A small image classifier, trained from scratch: moe top_k.
Rows from block 4 of a small image classifier, named by matrix and row number. Rows with one number belong to one neuron. Each number is 500 + 50 x the weight over its row's rms, rounded and kept within 0 to 999. All counts start at 0. Numbers have three digits each.
After each neuron's rows are labels from the 100 images, of 14976, where the neuron reaches its highest value: "responds to" is what is common among them. Only what is clearly more common there than usual is listed. The data: retinal OCT scans (Kermany 2017). In brackets: how many of the 100, against the usual share in percent.
# fc1: MLP up (model.blocks.4.mlp.fc1.weight, 1024x256), inputs 172-255
# fc2: MLP down (model.blocks.4.mlp.fc2.weight, 256x1024, transposed), outputs 172-255

fc1.350:526426461471492548423451475414427436517571559565543496572489542459486511473447445433403471533493580553480426545455472547446447467520496485524463508489538522518502465524437344538503454504526487560425512451507525533480514492466553444433540484442467490491
fc2.350:485455584444481502425518567466466501488462541618529510428494474415467457499498505497480474463601606470487434537458542544566522515495516469484479437601517486594557516495589546516496501525489494445573463459470437572455512553501439552505613561411531562422
responds to: finding: normal (80 vs 51.6)

fc1.491:494489395536445562583544543512565437430492449501572549419433515527519413567501533413557572505530464491514517493614489573503482554446536474486536475554469488473530456577521485478381513433579508521556435425462483496496438559412420597554578532457457669533
fc2.491:471511382419546487554479543412567465538526489599459535507551570503472488503578513631511496536414523434528517539393499470492539491504565503500502548442474503537475546448484434499545473487484397430482482504503501512541538434512471460526514592473509506557
responds to: finding: diabetic macular edema (36 vs 11.7)

fc1.349:522528482470551450503481488501476392439460474546426435493506419427538546512432481483467482562555467483496495468479563450446621591381536509479534524607495540577533496451574416527423528540525468549473420463458571508513566494471608466599551463503484489585
fc2.349:521487544564491431506459601520467546577467538480511517444520521518444533483388514518574484434446561504537554510495511508516539538506500537611526531446549472535461563542447603509472503393525476488472527543482597546381478513460486522451441471518589549542
responds to: finding: diabetic macular edema (30 vs 11.7)

fc1.155:467524563497424539548506514492519479517444469425462371591574500487473375460437492479517533491451584551522427592465589580495464481384535557586568507573426561551536493506566403480469513452466527487486544494475576620478524475515466482496554455514552542430
fc2.155:538511534497494515498440479504496503390521493570508504509464537460527469524506479506518503387494451468491496443570460446392450473445487476503460517536391470604521538513427586451461553420534542504501536570503506452451489471438548537514583547405494552525
responds to: finding: choroidal neovascularization (80 vs 29.4)

fc1.526:483523586509584450481522515445482447543541589557533530562469573513469546575481479474428514452511513362558482408525466515505475512419523522395424531448508534569431510418533535537477537446488422550493593567568552538558568398545469592480498551537405507542
fc2.526:433475569470456593550430443497480588422529494447522461492447441470485448559471559476450572610382486512459491470488498494441509552456573521467559452513430463403547507509513548504536436469640473432527513492435500545521533468491467455536444474477515508395
responds to: finding: choroidal neovascularization (92 vs 29.4)

fc1.291:515551505485426531554408428457497521504526471502545504515494504471490486488554528522477479531440505552455448487436490488596475451546426460443512529580543451440542531483471411447515451518486580499551455464455445497541441592508467503553576518367460477532
fc2.291:512413513498452621595468505583442582541515534528460457467440497473472516521458542481491465609491572461551446479406469465391520462532570575528492476379488520523549531470544567514461505604499494488527553537516458488401537508533542422451549517505436555538
responds to: finding: normal (95 vs 51.6)

fc1.114:501491504467564533542546501406546500389492511486512443539632507472567488530462574536436594608500465527536473469477482497414454535434409519563556484460430549541480475510526488629444503517624430368528482497530403486463551553495517494504534484480402571464
fc2.114:477436536473570593495494510452549506404535451490432665422488463459517508481461462489558537531533496458485523552556567500443591531472478525530448534474407501519498548541482503505552353456497497557473586550429549574623441441494541428477514533418434537491
responds to: finding: normal (78 vs 51.6)

fc1.588:523353512378536392515455530536469457485469507535479483396561485488365517614489583517452472616513456514608465512526479485524551560546553555575495463496547508464459500531477467498496537575569580456483498535604484555434511418524481578425440495538466477421
fc2.588:557551430492454438465570493444469521443458552471522426527597544453526396530503527482496452489494475494501538555458419507515421621546588501470476495451539463447525535564508501563459519518554496544508506446411474507498554582514516535483523500567569451384
responds to: finding: normal (78 vs 51.6)

fc1.306:518555456613503477445543456459511455506449556529414444410480482369471491548533430466508560537493459562518437532476469581530442516476524548459478581458557496464459501525472500416517531487405492458506580512458455477547506479483425574465593439554571534500
fc2.306:478622456542384542468526559480499480454526525478492549463448461511463505462536489534424472424543527479438578468510540485515455601458494463370618527413517434610616506476524554449451473534458550527538529540505516544546440571534573453485472496442596454577
responds to: finding: drusen (32 vs 7.4)

fc1.739:485481569507504527549516519411464565477504456541437464543441545475508482415426544438469460564580444417482533416510486441513405582567601433481584566533420472491391523444430553510451599525465472517471558529621497551513488420610567474434547460517523510536
fc2.739:499525568566512429520478482570501536501421396411549577470484506450498458494536497548569454379504538532570475555366535528475450501480504516598447495543491443558530507494532416531589499420482516516430440454509424540523529615443467557501412530480446535514
responds to: finding: drusen (55 vs 7.4)

fc1.138:491517520477553521539541473396517519473490334526430530448496531557528471336479464461458457491507557541500484511513478501483514566498555489476498540552487571482469459482483468456441532511543532492411615516466461438472513528538442564493515528452480506437
fc2.138:401530544409488452500391472515518541524560524462509515480455547517515550491586477494539485523524403529470436456493487462532512484493433548432449434432504544478450446482508505540546497534538393495494532571535436537386510455485540529479490498503441546616
responds to: finding: choroidal neovascularization (75 vs 29.4)

fc1.113:458502553527386447423449489511410535457486399504460387570496515504441563454523403481565555488443502598517477463505511458571518480484447384480511489523435565542546425415455467501412501614426487521538535468499596529492555542538517516545498493462556522486
fc2.113:484451472509475476542617559529489440494534492446522429513488475471454537546512562532502514469480523441483505462501543552507523515417530520534534540508512501425584510461536575481456446539477469562542540499463498380460537505430519612460523508503565497519
responds to: finding: choroidal neovascularization (99 vs 29.4)

fc1.587:432543421483407534579546547577546608498457527501508490473543497542490463487385553526536509458490490514559508479487417491488480447437567485469506495444443498437460476584488488565542500432520481488537499543585577473572455584542485457583457435507512483530
fc2.587:496444540557541507484470417571541499504393508487590475420494522542528399433543539546417433515510547575451625575419464464472487523512486608477513418521485407474474416510525488544480528502408581457428487437506510528492485551455598474602577487466489528492
responds to: finding: diabetic macular edema (45 vs 11.7)

fc1.133:437461511489492589553500551574397526527477400443555563570448503499584541479532453421427482485434564444596542562413595471517499604536452459529500514530486428545437534453525528434477439486474437493516551462513538420504573482544468475567462581520516587471
fc2.133:472536499495391545468434438570512412438504537553386624429599464542500522545448468526531443421603550478495477548563617527562510398610465513561498526473540597512485479487423497518474439513559584539611573505572591488382514517468570546494409520539486463463
responds to: finding: diabetic macular edema (39 vs 11.7)

fc1.18:493532608457416577423565527494560454441465528526495565490502434549512622415482520605530513478495476493468554446431447425509369388519513559504429532459485487509466532483539559501476426461447429466441525527524512489483522542455482474492479453494481445467
fc2.18:616484605548419520557538407417523496545500473535543381464430502522496443522559539508469515504509490468506497474538438553505478537624537476429506497541484437490466492509431476526521574523519519479424503470550528438453548516497543485510499475406515552494
responds to: finding: diabetic macular edema (80 vs 11.7)

fc1.508:550580501459461453505480497508556556481579425510651501457521412511553534471555514498577461514494486569471442431435497486507565408495470525514534485426499399415487499505514476474469395511555447531576465507533431536568495469518473539570532424462444473409
fc2.508:489445586551404535504505539551456518465514534509523450509513554458464495457507549522577521469552540444531667445535491519413473480512489537494481512599521651510464486510506462424489571473499537464513430477514478526552429517520548513508599558379565431564
responds to: finding: choroidal neovascularization (91 vs 29.4)

fc1.493:555492436551475487478489499536444488502443603501495551523567440483466497499443459529532450411463435497466476566439547437547559393544387508541415519492348522491413525522526599540483484515422444420530512440510506595512464456506501478526502467528520459608
fc2.493:514526505530495509623490564502526433504564453496441556432481502536488394492537481488424537564474566547476505512608444588555468471639469534436481458562471519478463538573471600488510448472514640498570582516497478447452604394531492540550515526477543488539
responds to: finding: normal (81 vs 51.6)

fc1.576:580493464561564455606478489431494500501546608475404484558518500472454509482552614510586471437444533459505537464581571430547510516594547571524531463412529482514391571534499546442411487480547444386563510527507513522509524575468528487455490533496494385460
fc2.576:457407435531526543515496464479483497630530517490535457490490570434483525470597482560469466499467407519462513463527464560466567467531503476507428581516507559452611421542475457505551625494569509528477503503469523459464446421519550472535504488525508464478
responds to: finding: diabetic macular edema (66 vs 11.7)

fc1.82:471547553618482516608552490434552612480525497474570453527407596495478465515454484419503541520442464493484520545535615472454501512518499541501516480548446531536409470491466523480603505522546497459560487537367522479525549481511459550511475520527538518451
fc2.82:515532558468385583497470448424496500503540370484528487449476471547463519515431571566515479634505481502532541458527535480468591505499568484511550537448522499524534474463572402543491466515472436418578518525514488514607436496559613506489481470394509553529
responds to: finding: choroidal neovascularization (71 vs 29.4)

fc1.752:467482499473451448497409422497476556457566471623489511469576503510493503516480464488539522520414452572573566437419496431438555590498482498507439548503514562541458533515501417576433484518492554514620503477504491497512566492461509469391482537471575550460
fc2.752:598454461523565376429461511467536430456493459529431545454549550518484449540512598477493530493452554485596442495527562523483512402498473466452486493499597390444522598489550494537464506554556458406458544430436478560498492480439452482489486536561505508450
responds to: finding: normal (81 vs 51.6)

fc1.67:476487535523447546464437562430460566520610536473537498469470409536484551421490430529579485571591484515456522469513392486456470403491473455531469509560568463576507494438527487433513536533403494537490458444501447571543552476542477508553520577491470650530
fc2.67:526504502477519605524472481535457454431488463471429419461543574489535534500587477527533552527455409428592501501424501477524486410594587496429484562551512490527477392563418534513473464480564534535515515435545448562542472496509538563531521495535591422534
responds to: finding: choroidal neovascularization (63 vs 29.4); finding: drusen (30 vs 7.4)

fc1.256:520560495468443548671410473484486489471448463554454533631529462477574553512489540466527523527538475519459503490514484564483443452539563413603524518519559500536443516558493557380583552478515556490474536512408585437503578506452417500560539419421611431514
fc2.256:475458522450445549381488492572529557523562515461437456504336548490372552504484480536494470490486493566469578512494568404479482557548423514562441476446439548532563576575509435511516471448515555472511473487573555564411399496550503437526530523516463439559
responds to: finding: diabetic macular edema (35 vs 11.7)

fc1.245:460571447590570538514530504508515497520443486528534440512573521388577554606465457456504491544409479509505509586573555448512484461513407429460487554524508469519488477512433495551583513595564602503551552496442534493554487494501478480389582422499484493462
fc2.245:470478470515438524390535434500572569484453521503525511487470482466450586417498611454530467486516525542506581531528413497571564439511485530458507359473408500601522559511493563582448436472464437524373511547467405470457479432441514463510531574497435512537
responds to: finding: normal (94 vs 51.6)

fc1.596:482516552424595510501443430497456518489566464527468527585598460585440433542486401504509470483441486604523553532502465525525535496409499495505489533460634420570463518523401588541526524525602550459522494448520570510471459567533545508577487519502446391521
fc2.596:467560574535423524540519587410449505564436460498523496495429565492422577437468560398415467505503547454401429408511564511490414454577553517510530502545423508514494505535590508415463412515497456493506487566511486568499496512470525425516457539533519555501
responds to: finding: choroidal neovascularization (64 vs 29.4); finding: drusen (26 vs 7.4)

fc1.284:555488535474435539474442495502489541535430568479483492567486628485521537547493497519534527559470511540572448467504558525514529588429486453414518419442449539599536435522470497440473425497526535478422520572475482428441608451424585482491462504504506582530
fc2.284:576508555508542540485441615518439595453499529471537491478461534540523440562496531558506462502466510426512488512497465451488533465505492509520563435615524397506542495485447511490480524513418493485561522476505487572467446527550465534496468511519437441456
responds to: finding: choroidal neovascularization (100 vs 29.4)

fc1.767:546431479563583389538395593526495459505531484503391489544501447549465434522523520536523477563542537520627517467487500443554536477434450457509469460509514359518560566536523482495417496565516570495493446556460425410496504520538491444532517407437448500373
fc2.767:490454462451467535463522561536464518423566565582383570493509512484483540459525560447453579525424449582562460498413476461501488497581476500516456491466537485523497594454525482441443432529451518557470438560429602588503476564486491528366461570469511450499
responds to: finding: normal (79 vs 51.6)

fc1.378:479477487478543507507516570484505461465528524484544434544486460504483481547527521428481459482511447631396504525425413584527595631485525490543499493539437514448544556437513524506572514544444481288443495511539513440500547466480573604408492457481475539417
fc2.378:577503547478460535576505502453496515517466464487478447427491546520454504521515520553509512564475579512419469537508388512522526405478423453548524533537443498508481630413478601492589494519553462519490526524520462511492547508465493449498487470486502532425
responds to: finding: normal (80 vs 51.6)

fc1.307:518469588477527481575562526387569513566489433545501483541416516480491474438484531500597560543525587543500489564518505548443586455410484435467500353564530399440422440580515439461532522490637528539506457542579502482522460522389550481438523487495507439502
fc2.307:400521462512623523485476625517492578474455511579584610456438506465425487553472515558443499465497466559471550567614424435457507464402435600536455462461476498484451494606503492536459537452520463447522444411422556486537410491510452499529497520417527490511
responds to: finding: diabetic macular edema (45 vs 11.7)

fc1.691:508513486492457436394451581497526463404619471526389420597409433533517467499430576518552479520472482478577487579452584542510445454503622538509507543512519526532476457451456441445480528546512452509503576515424556563437492545530438472550438552572410568559
fc2.691:526454463632441585544512367542510537572503565448521538471486490455431485524552561462546549538547572559488526478480499585415417417502489474475503489546503537495540425459503491409465495432527527469449565581446513518476541548401467488438520513522478531481
responds to: finding: choroidal neovascularization (86 vs 29.4)

fc1.572:548495568493415462533435548488465482516522469394526426493448411525451541476465524513502482497460433521425518574524523478432619449439568471531541512474435479511454460531466502423446498507448527506388499446444604466531486527522513529501538453544502557500
fc2.572:510510447480420570525467468583473534500549494603492442525536589561564454588592518462474508542424471456514596466514476548519496458434530430450398547421530576535454489512492621542519487433487551495528493529476534575471473599457459502454512584385392556535
responds to: finding: choroidal neovascularization (94 vs 29.4)

fc1.254:439462503547480524551506417542541499502499575515517428501433393529427533443520524459516442396445471446506403508466517523419433442574521517620581427474549473511511513511396451615450468536478384482468452442547518499527546556444553563569439477602471500599
fc2.254:570466556489503514569573534570429421550513466518420511544578456479481452513522496466528599563522559528540545456485489430554521498505435465457536515467376590562453466548510493434459534487508539519417513523500506476567416446514500454458495525563573536434
responds to: finding: diabetic macular edema (29 vs 11.7)

fc1.432:503499490523568430528539480562496482484488437524500519535548471498554500497495503534466389433513453583467561576433483436498515582532529461493529571528447531571392466437550386494468435525608529464488465461524498577541541598535488530484578621446481503538
fc2.432:470444541546491592462515472491536522508482497505551548486488545470541559579495466499594518448529574559485479517559477457487603475506463534481434472461651539487483522579356474466486557440460459520426519559475490471600523402539545451571422462575578569498
responds to: finding: diabetic macular edema (53 vs 11.7)

fc1.266:548572583474453425504551511462577488517528566364502456514360478500537566479480546472590513587476464422520470530543507497478516469482443436528480537505512441496446493516521559442431548552612532535483467460462477468548462471477539551452533672514501493483
fc2.266:483481577488527529477393598393497569486501416557501568582543524443508442492586549548461523464477538472505588511498528469533541430493482510410493449485436470521472536545517576507532463478530514500560560412455516543396533550472444480581540518415459461457
responds to: finding: choroidal neovascularization (85 vs 29.4)

fc1.161:525582485526432552573490461520570465423584508532454348566495526482498584505454474424516462584524462534515434532462463495507453541432487521454505530547536478516564506505485510558546490486430441497477528537466483474436502391564527526532541480552474426561
fc2.161:455571521458490532423533508417515541525497531521387429516512507479504496481508406499549475510523598555570557439537424428511437449558440473474540530538523540465477519527547542495499461400482578510529500441531572401540530548463384393563493499489467537450
responds to: finding: choroidal neovascularization (65 vs 29.4)

fc1.703:453524559518484475485492543483455538486472543525525527524568471585527501427433528583466402488463537504482529462405457466460456578498569501493501517485533573481542607468498509446446431455573415555505461590549468472343494561425485475504487444470516517502
fc2.703:596428493549429538526576513578558507604615523374556489506416471488455567437542484551503418553530448417485531515550502575437454504505446448532482488458595471527412429408492420498527607399445474494512543456454476495494498541372546456536553542543503494465
responds to: finding: choroidal neovascularization (97 vs 29.4)

fc1.295:491521494434477511526562514548579527539473496497469482459433517562459547479406498573498548490473511530536463483370513541560584462496430433447556474559503517505591450515489492547515431517581513466497572533543563498481575534555412502473592590572578455455
fc2.295:431546441531573527543560504584447520448461505492521488561526484476541498548549388574461499377635494557511432479443503474409487502447528488453461512557532470542450525492401548442417449537521539550526325505554533575507436548491502560478508519466484459444
responds to: finding: diabetic macular edema (93 vs 11.7)

fc1.611:420493494476425499412469509515437495581503508486504567507381596589468510559541492583537521513621434599502491457444611592560554467427558595539503538491509455510442481570478575466454481527388547472605500500491539481539551443501529554531533503441428634544
fc2.611:536481456474537548497448551511532588377558605429521413497446429460356576574507435534474529495502481527501551518451500561489522563552418497532513442484484484436478501510512449535463551568528452559466475541577473498419480497474469524522540573548507537488
responds to: finding: diabetic macular edema (80 vs 11.7)

fc1.457:508466546544456474470525550372451613608533446477391456534612462514530468527451519416422559454478428502525447621469457511574452496496476497563485509492455476514566469394506444497496501531496512543461429476557471554508577502422522526525569475481530539448
fc2.457:516462519522545454480427490502539495475559525486470506454464540547492596478508489463480577495474586478471514546542650458496552572484507418360426635449471513593476505595525569482471432528457407558557516593554475528461453474492455478475600538529422537591
responds to: finding: choroidal neovascularization (97 vs 29.4)

fc1.399:518463598486478483375492480440504654581522476446503459471455418605432559459496544489570505467409447541585555463451486415498483430492547470497519478501468531416499487419531523484510494527567471438526552476469517492485520470421488518484453491511554614489
fc2.399:415599581531453531638419561488542475494458469385577521552421532466524440481500502393399413542513475442426446507489501555480497511441437496456461466540472576505456438473543475492423539509493401544500482529444581497503571517459484529509536590533540547539
responds to: finding: choroidal neovascularization (99 vs 29.4)

fc1.80:572464537509446497430552490538402524371416496441415460479587528489501561603563465508587489419450521505426508631578483485458502551471559505494445523536466475565502430562536491497447483502618499541553473637543560506565518439501478509418414479457467554533
fc2.80:500535489456516586547485509499430498495604460500540458532441488520416426503475520506485387564565493557524581517473471517440505483587553477534434445571490531489468482445483470462531571524505561546601516498576525467539528441534574484493505523499538591507
responds to: finding: choroidal neovascularization (93 vs 29.4)

fc1.382:494424460448464443488601605452414496476521456448398454488505549452595415487452546509569457563516482527479566468491543446547448519441570483587484533454491485523480559509559534490539475443473565486475460474569609522560437530507462457569573575482456474533
fc2.382:433506543492484440507473540435534550484486499461460500602483550492497482511491415535545449537500588423507467490435450583507518570550470572571600496650494511528430542517548439483439504537531484538447452511427424505456597520485492547492478454564488468517
responds to: finding: drusen (45 vs 7.4)

fc1.179:435499492457448603420471519512493464555523537535482545458544537398463479609522518501465497478470468528489468529512521412484532488568514411458445518526505529543570612480556421503488460527436502501456534547539510509513483560473549402442579529448479526448
fc2.179:520529549542522512518465461519440488423421470481475508501538501482465486485526555538420529615560604538466413583488467441496527427521478526531540519608546430544463562558537492503514606506485548463485452533448459466561432550505503619551445405561463463562
responds to: finding: normal (86 vs 51.6)

fc1.156:489402486514543541567535502489402508462420430555502546562430492518599481494543447453475452467538439580529607557487468408446518503584454447509549460504445421507519504436545486533438531535591509582477487510535499589486478496518538518477401614469414556502
fc2.156:485557466509515424503561527422552491500458518524504565535517478519499546478528499483501479463320588509526495512476507466532429455473550498503467546533497505461525461565555641459487466490479468502499471523469536510482540421575489533433494453474493491450
responds to: finding: choroidal neovascularization (80 vs 29.4)

fc1.522:434527537553557493492572455407476485423504455504491368527463523473511591567475456422453469553439481545473475536405593550524564485484523460578473455519486503620648469509545474485593502447451498501523484439499458498514517581475520570406478502505467511513
fc2.522:488463622515489557560483563488466582507524529460569482531546542485477452521607523511530581500496500496479535551477494512584494475551511453503529587519516498535443513465558444493459542524427551449508496458529422503536503491480476596523562578539495483488
responds to: finding: choroidal neovascularization (76 vs 29.4)

fc1.248:492480513517403523483543556540463477426489584460530550522492518528399526585593570524495509508483467523529506423454567524530531509509576541536490485462484514524567420438484498445448499465483547532537571470585455496438447577450564443558466527544453460528
fc2.248:525424440511505509579478471544426464454457517589514528476518473525479493452552537603581504515446581445487537478447478582536447506463472552424457484476485414551437520450518506482538497541523441504476479450458458503484493481486492431434479485524501515472
responds to: finding: choroidal neovascularization (80 vs 29.4)

fc1.639:580458562499502545473591460559475480447574523540436442498475572514552495347491560572471475587526632524567509548470526510493443595452472531463521509535520548423522552484524543492497429495446540578507490486408502472504509507445490518581506602560544447555
fc2.639:526481515458566572522590548511460574519391489457504499577467464525592526635464397510504520441540440536573413517479478478540516417445451550506466435491621478523465569485519506477432523536562431424567494555430554488519480507418473507522540544600520473457
responds to: finding: diabetic macular edema (45 vs 11.7)

fc1.368:564431590548440603414468477466497502580504510402558419582519498510563468452535486496481420509494487548559554442482537476412407474397507497517481487519484491504500539547532468509474525568512536425475521561482415530448447513499444452549564461501576518511
fc2.368:474505574519530484508477507479499424504477491536460493534425637458547474456496535513454436474375502487509485504545527512532435438439455492540566583457494475534504442515519452472526504319548535587569466463514479491505512500468474482467538562543479420599
responds to: finding: choroidal neovascularization (84 vs 29.4)

fc1.0:546580528623476603514483544529507558506502498530557498421447521549452523403543530487494475417596494584520379379507566503602528543526455521593582535475446486548515475476541508462502532498460524525406463509488442459509588493419478471531521564497415455492
fc2.0:518584493455505499508512454519476392448577520511464365521461483450510490493589534465532476523436529498417540517541549531495546510422547507579462467525526575498474530515549480567500480478397505443475469437518526438596469495528490463413571469547583502446
responds to: finding: choroidal neovascularization (92 vs 29.4)

fc1.710:490489564509526552474448532600407448451441518509497547408500542484525507541392491447484474403463442610593519481530498454487524517505447541518585567467487475482530588534486470493538469576474513576498430433504475486515485564463401471509573483504482511451
fc2.710:562569398461448496494567471406557461516515513438465500538580557581515516488466535422496470501454486487516467449440466517589491550483440541451498489507452511501578430387448602507552469523446457429506458505466480524532620480539504507515440477506470496595
responds to: finding: normal (86 vs 51.6)

fc1.667:468501508523454530470458498481454462553515491546530386527528593508484553461502545452466493470468497524486576432468466534551517596407511422488436502480531489420517463543414442531529513464565474543570562422554561549448575555496402535586579517511442547558
fc2.667:457527522472483514542456495480456553422530553482500467444489470595449628580505490347492541494540590518481451630404532452438450525459529408476511565485444525417538407474512572528469473482524475638585351437482477597522503531517561476602544477587449565500
responds to: finding: choroidal neovascularization (100 vs 29.4)

fc1.670:463496496519494527479435446486496462570520552489442507452497534559566537503523540554497481433503487491659549553489436489456445574486426405560463523525467470459617535507529492510508473561462489544592469497564449396413438470500585429596493489526520555553
fc2.670:516470511537574510479544583469518434461572479620558526459446507540465534501379466476443442444540445491560454458513509541560497558480588443524516632520496415520459416405581486480494551470483478517510520426475495411617488517447452450540454538504483379481
responds to: finding: choroidal neovascularization (61 vs 29.4)

fc1.697:424553367570429465487498471577452502528436461420433437466553554557518530517476495549427459589540412536505474506517524544588505488572574504530528563537455422495493460502468436634465453500437430494481568511596506491449518542629467499514585465483485538568
fc2.697:516530496456552444428436547518529446514560563587468489572422480458509447405530530536614534528520509509457506496474485508527587486521519507488526517440546547422474475529555523479479533538481455614456435489481452395490419542481564495516383495520439525445
responds to: finding: drusen (63 vs 7.4)

fc1.606:422580516466512524563530516554618557478533477574519570521522519479441461475569472471478501526507438527436438540496494475521616500436496506500454443504539455363446515486433593516500512554604566445459435532567468445520514540438551511611464436525538533560
fc2.606:508486428436608419558445558561505417495487511445476538529448448559486489536469565553427580438511471536537506541528547487477516510556471575553547515544427462561429441570551403452453483471491457404566460532496415515432519581501458422415498479512492484493
responds to: finding: diabetic macular edema (28 vs 11.7)

fc1.452:439445535407522436393524460568463506539472517496504499583504556548489428431551532453615498582524405608478560507469418431446513510463526480527564492586469450517446465452524493442575446427516583461421456489480559477493548512463394485567518450430518499441
fc2.452:482484530452523459560423472427457505417445446558440434496511515516456477528502530503506482485557480506491565478480549467398492493558573548390537435527476606435536468550456492489488544452441369489582554544498561468410547561507507490512475494498445330534
responds to: finding: choroidal neovascularization (83 vs 29.4)

fc1.430:532503450442490548474541494520511501589569425525514544503469565529535572467566490569438467496504403603455504490465531459481505469462528428482475549467458446532536472509413531429498465494592496462571504559547541575489559523509464471551486430534436421495
fc2.430:448440476468458523525537545493474500498518656504611497405438446460493483589535484500501475462516560483480567486591488513465492448522517662513500434430556553457423411511516502519472502494518446598468501487540514494510396457556575518520525566536569546463
responds to: finding: diabetic macular edema (43 vs 11.7)

fc1.146:514540525548487529530484490477371455455550489463474508521552520570512543507480483577537435462510475443447451461557550538435505508494573490514563449545458514503547544527506484451460560489377575492566528551491490446485416359449467455495504465543426572456
fc2.146:492468432505374453527477519513445506520540556535489400436597545479418475429504456462545505602520514526519438442498461434443538379543431495547586528473487495547419523462466528559489499473515558556500458504439507561465566550440516538511531528489502424554
responds to: finding: choroidal neovascularization (91 vs 29.4)

fc1.535:449492464465530485425523418445510537574483521539385481511479456500490526586471457552515444530432540600586495576562474483465515556414518574514585520428521492488528382509429478518509494554544493486566476475475499466529540437553462584474520492513590336427
fc2.535:555506470562465452522573557473464425510527529535544478509519452548448481372515447468566587432487437493497476548364451434515497464506526578429506543494494579492482553527574465574486478448539547406469520513412563509566434539513489514548493579497443552461
responds to: finding: normal (87 vs 51.6)

fc1.79:394547564475425656549521436500458404547499470437414497511524486567532451415457450555534445520451538468462512524498456515424445570468491452481480538431435469564550525498520493469445584556550481479523390427502581506529487429533490512480509492511575559595
fc2.79:580578478538557437519423508505452444455428513505484535535499582506495556469592491501509502457404449516498488471448457496564480475523503487573499546501401574491450460436457496452517470459498427484563608444566583479581502502416523511471458530469512506563
responds to: finding: choroidal neovascularization (61 vs 29.4)

fc1.158:503491470543491428552500460488517490522454561548547555537581431449448580458466542517415515528574564566439620588429590485517470528574390483446530515520553594471477454470595467437568551482463485449501539489489442454477454587477475491460639477468568444539
fc2.158:513440478442481509562537504446557508467460519517509412457472452502489477478423508553462417530529503545425528597550545430564484581601511598449532497446611485571498502410479518535478375524526575457556536514502553446509463481481486520483606429451557496494
responds to: finding: normal (94 vs 51.6)

fc1.589:582521471569506557580499522459539499453457474501539419489537417436529546460476435489529465514516523486576491419564417559532441515502501494544454486385501491533517498443429447469441575459460412446508516402441547488540511403527482507435571500464435586498
fc2.589:471500468495417522415516430533418482504515504561632495481469468442434470496444411538531509581499569453502480544464464482489565464421438508459563571497434472530521476510567546452537467519565575510476518529435524581477451555516526540482472427431493417594
responds to: finding: choroidal neovascularization (83 vs 29.4)

fc1.708:566501514535553438456494440421569432515513524554462547466483502486514472563539486500476562509577486584503589551409415474532591478535564499491556565520578517579462476476431622416453485559435540460545503431480467559501493461532472470446528474500431471536
fc2.708:520593466592514436456517451549515528497510522441504436593539480452544561531433544479505528557553475581523529528413484530433530502525492544344520514456505462581488507507508493484563533525417514428429533570537516465532676468463571525554449509508520472387
responds to: finding: diabetic macular edema (92 vs 11.7)

fc1.111:436512487512482553570536483478547408556502502562568482507499528472521471374569551514563460512515440426446491563429566467533565583489452492434462461532548458512572486474472492409476561451514543439522460505521511438365491520522579522553456534548394490487
fc2.111:497468569492617495560376525487479545463350497499503484437554440568473551640424606570464475463592500461514499508530513563565554524458574498488476539516566454511557516493466517445490473560448527463505564465512411568577541513519439390503425474461472576487
responds to: finding: diabetic macular edema (58 vs 11.7)

fc1.510:569511512572466456542575525432475454547518515547447576511455574513587541587574440388543549485504518442500474546426547403493427482436496495510462544525521467582468570515550488513588458452463454552499501523522538513523458616546463438511499415455433539449
fc2.510:530479530494553462485430478484520517546508479474493574518517516600493496497435500513386492469432521479504560544421451536512526428541498488538480543515543473427459475488481524523447574558491591453455543408462458512459481534501492493499370526458501510556
responds to: finding: choroidal neovascularization (67 vs 29.4)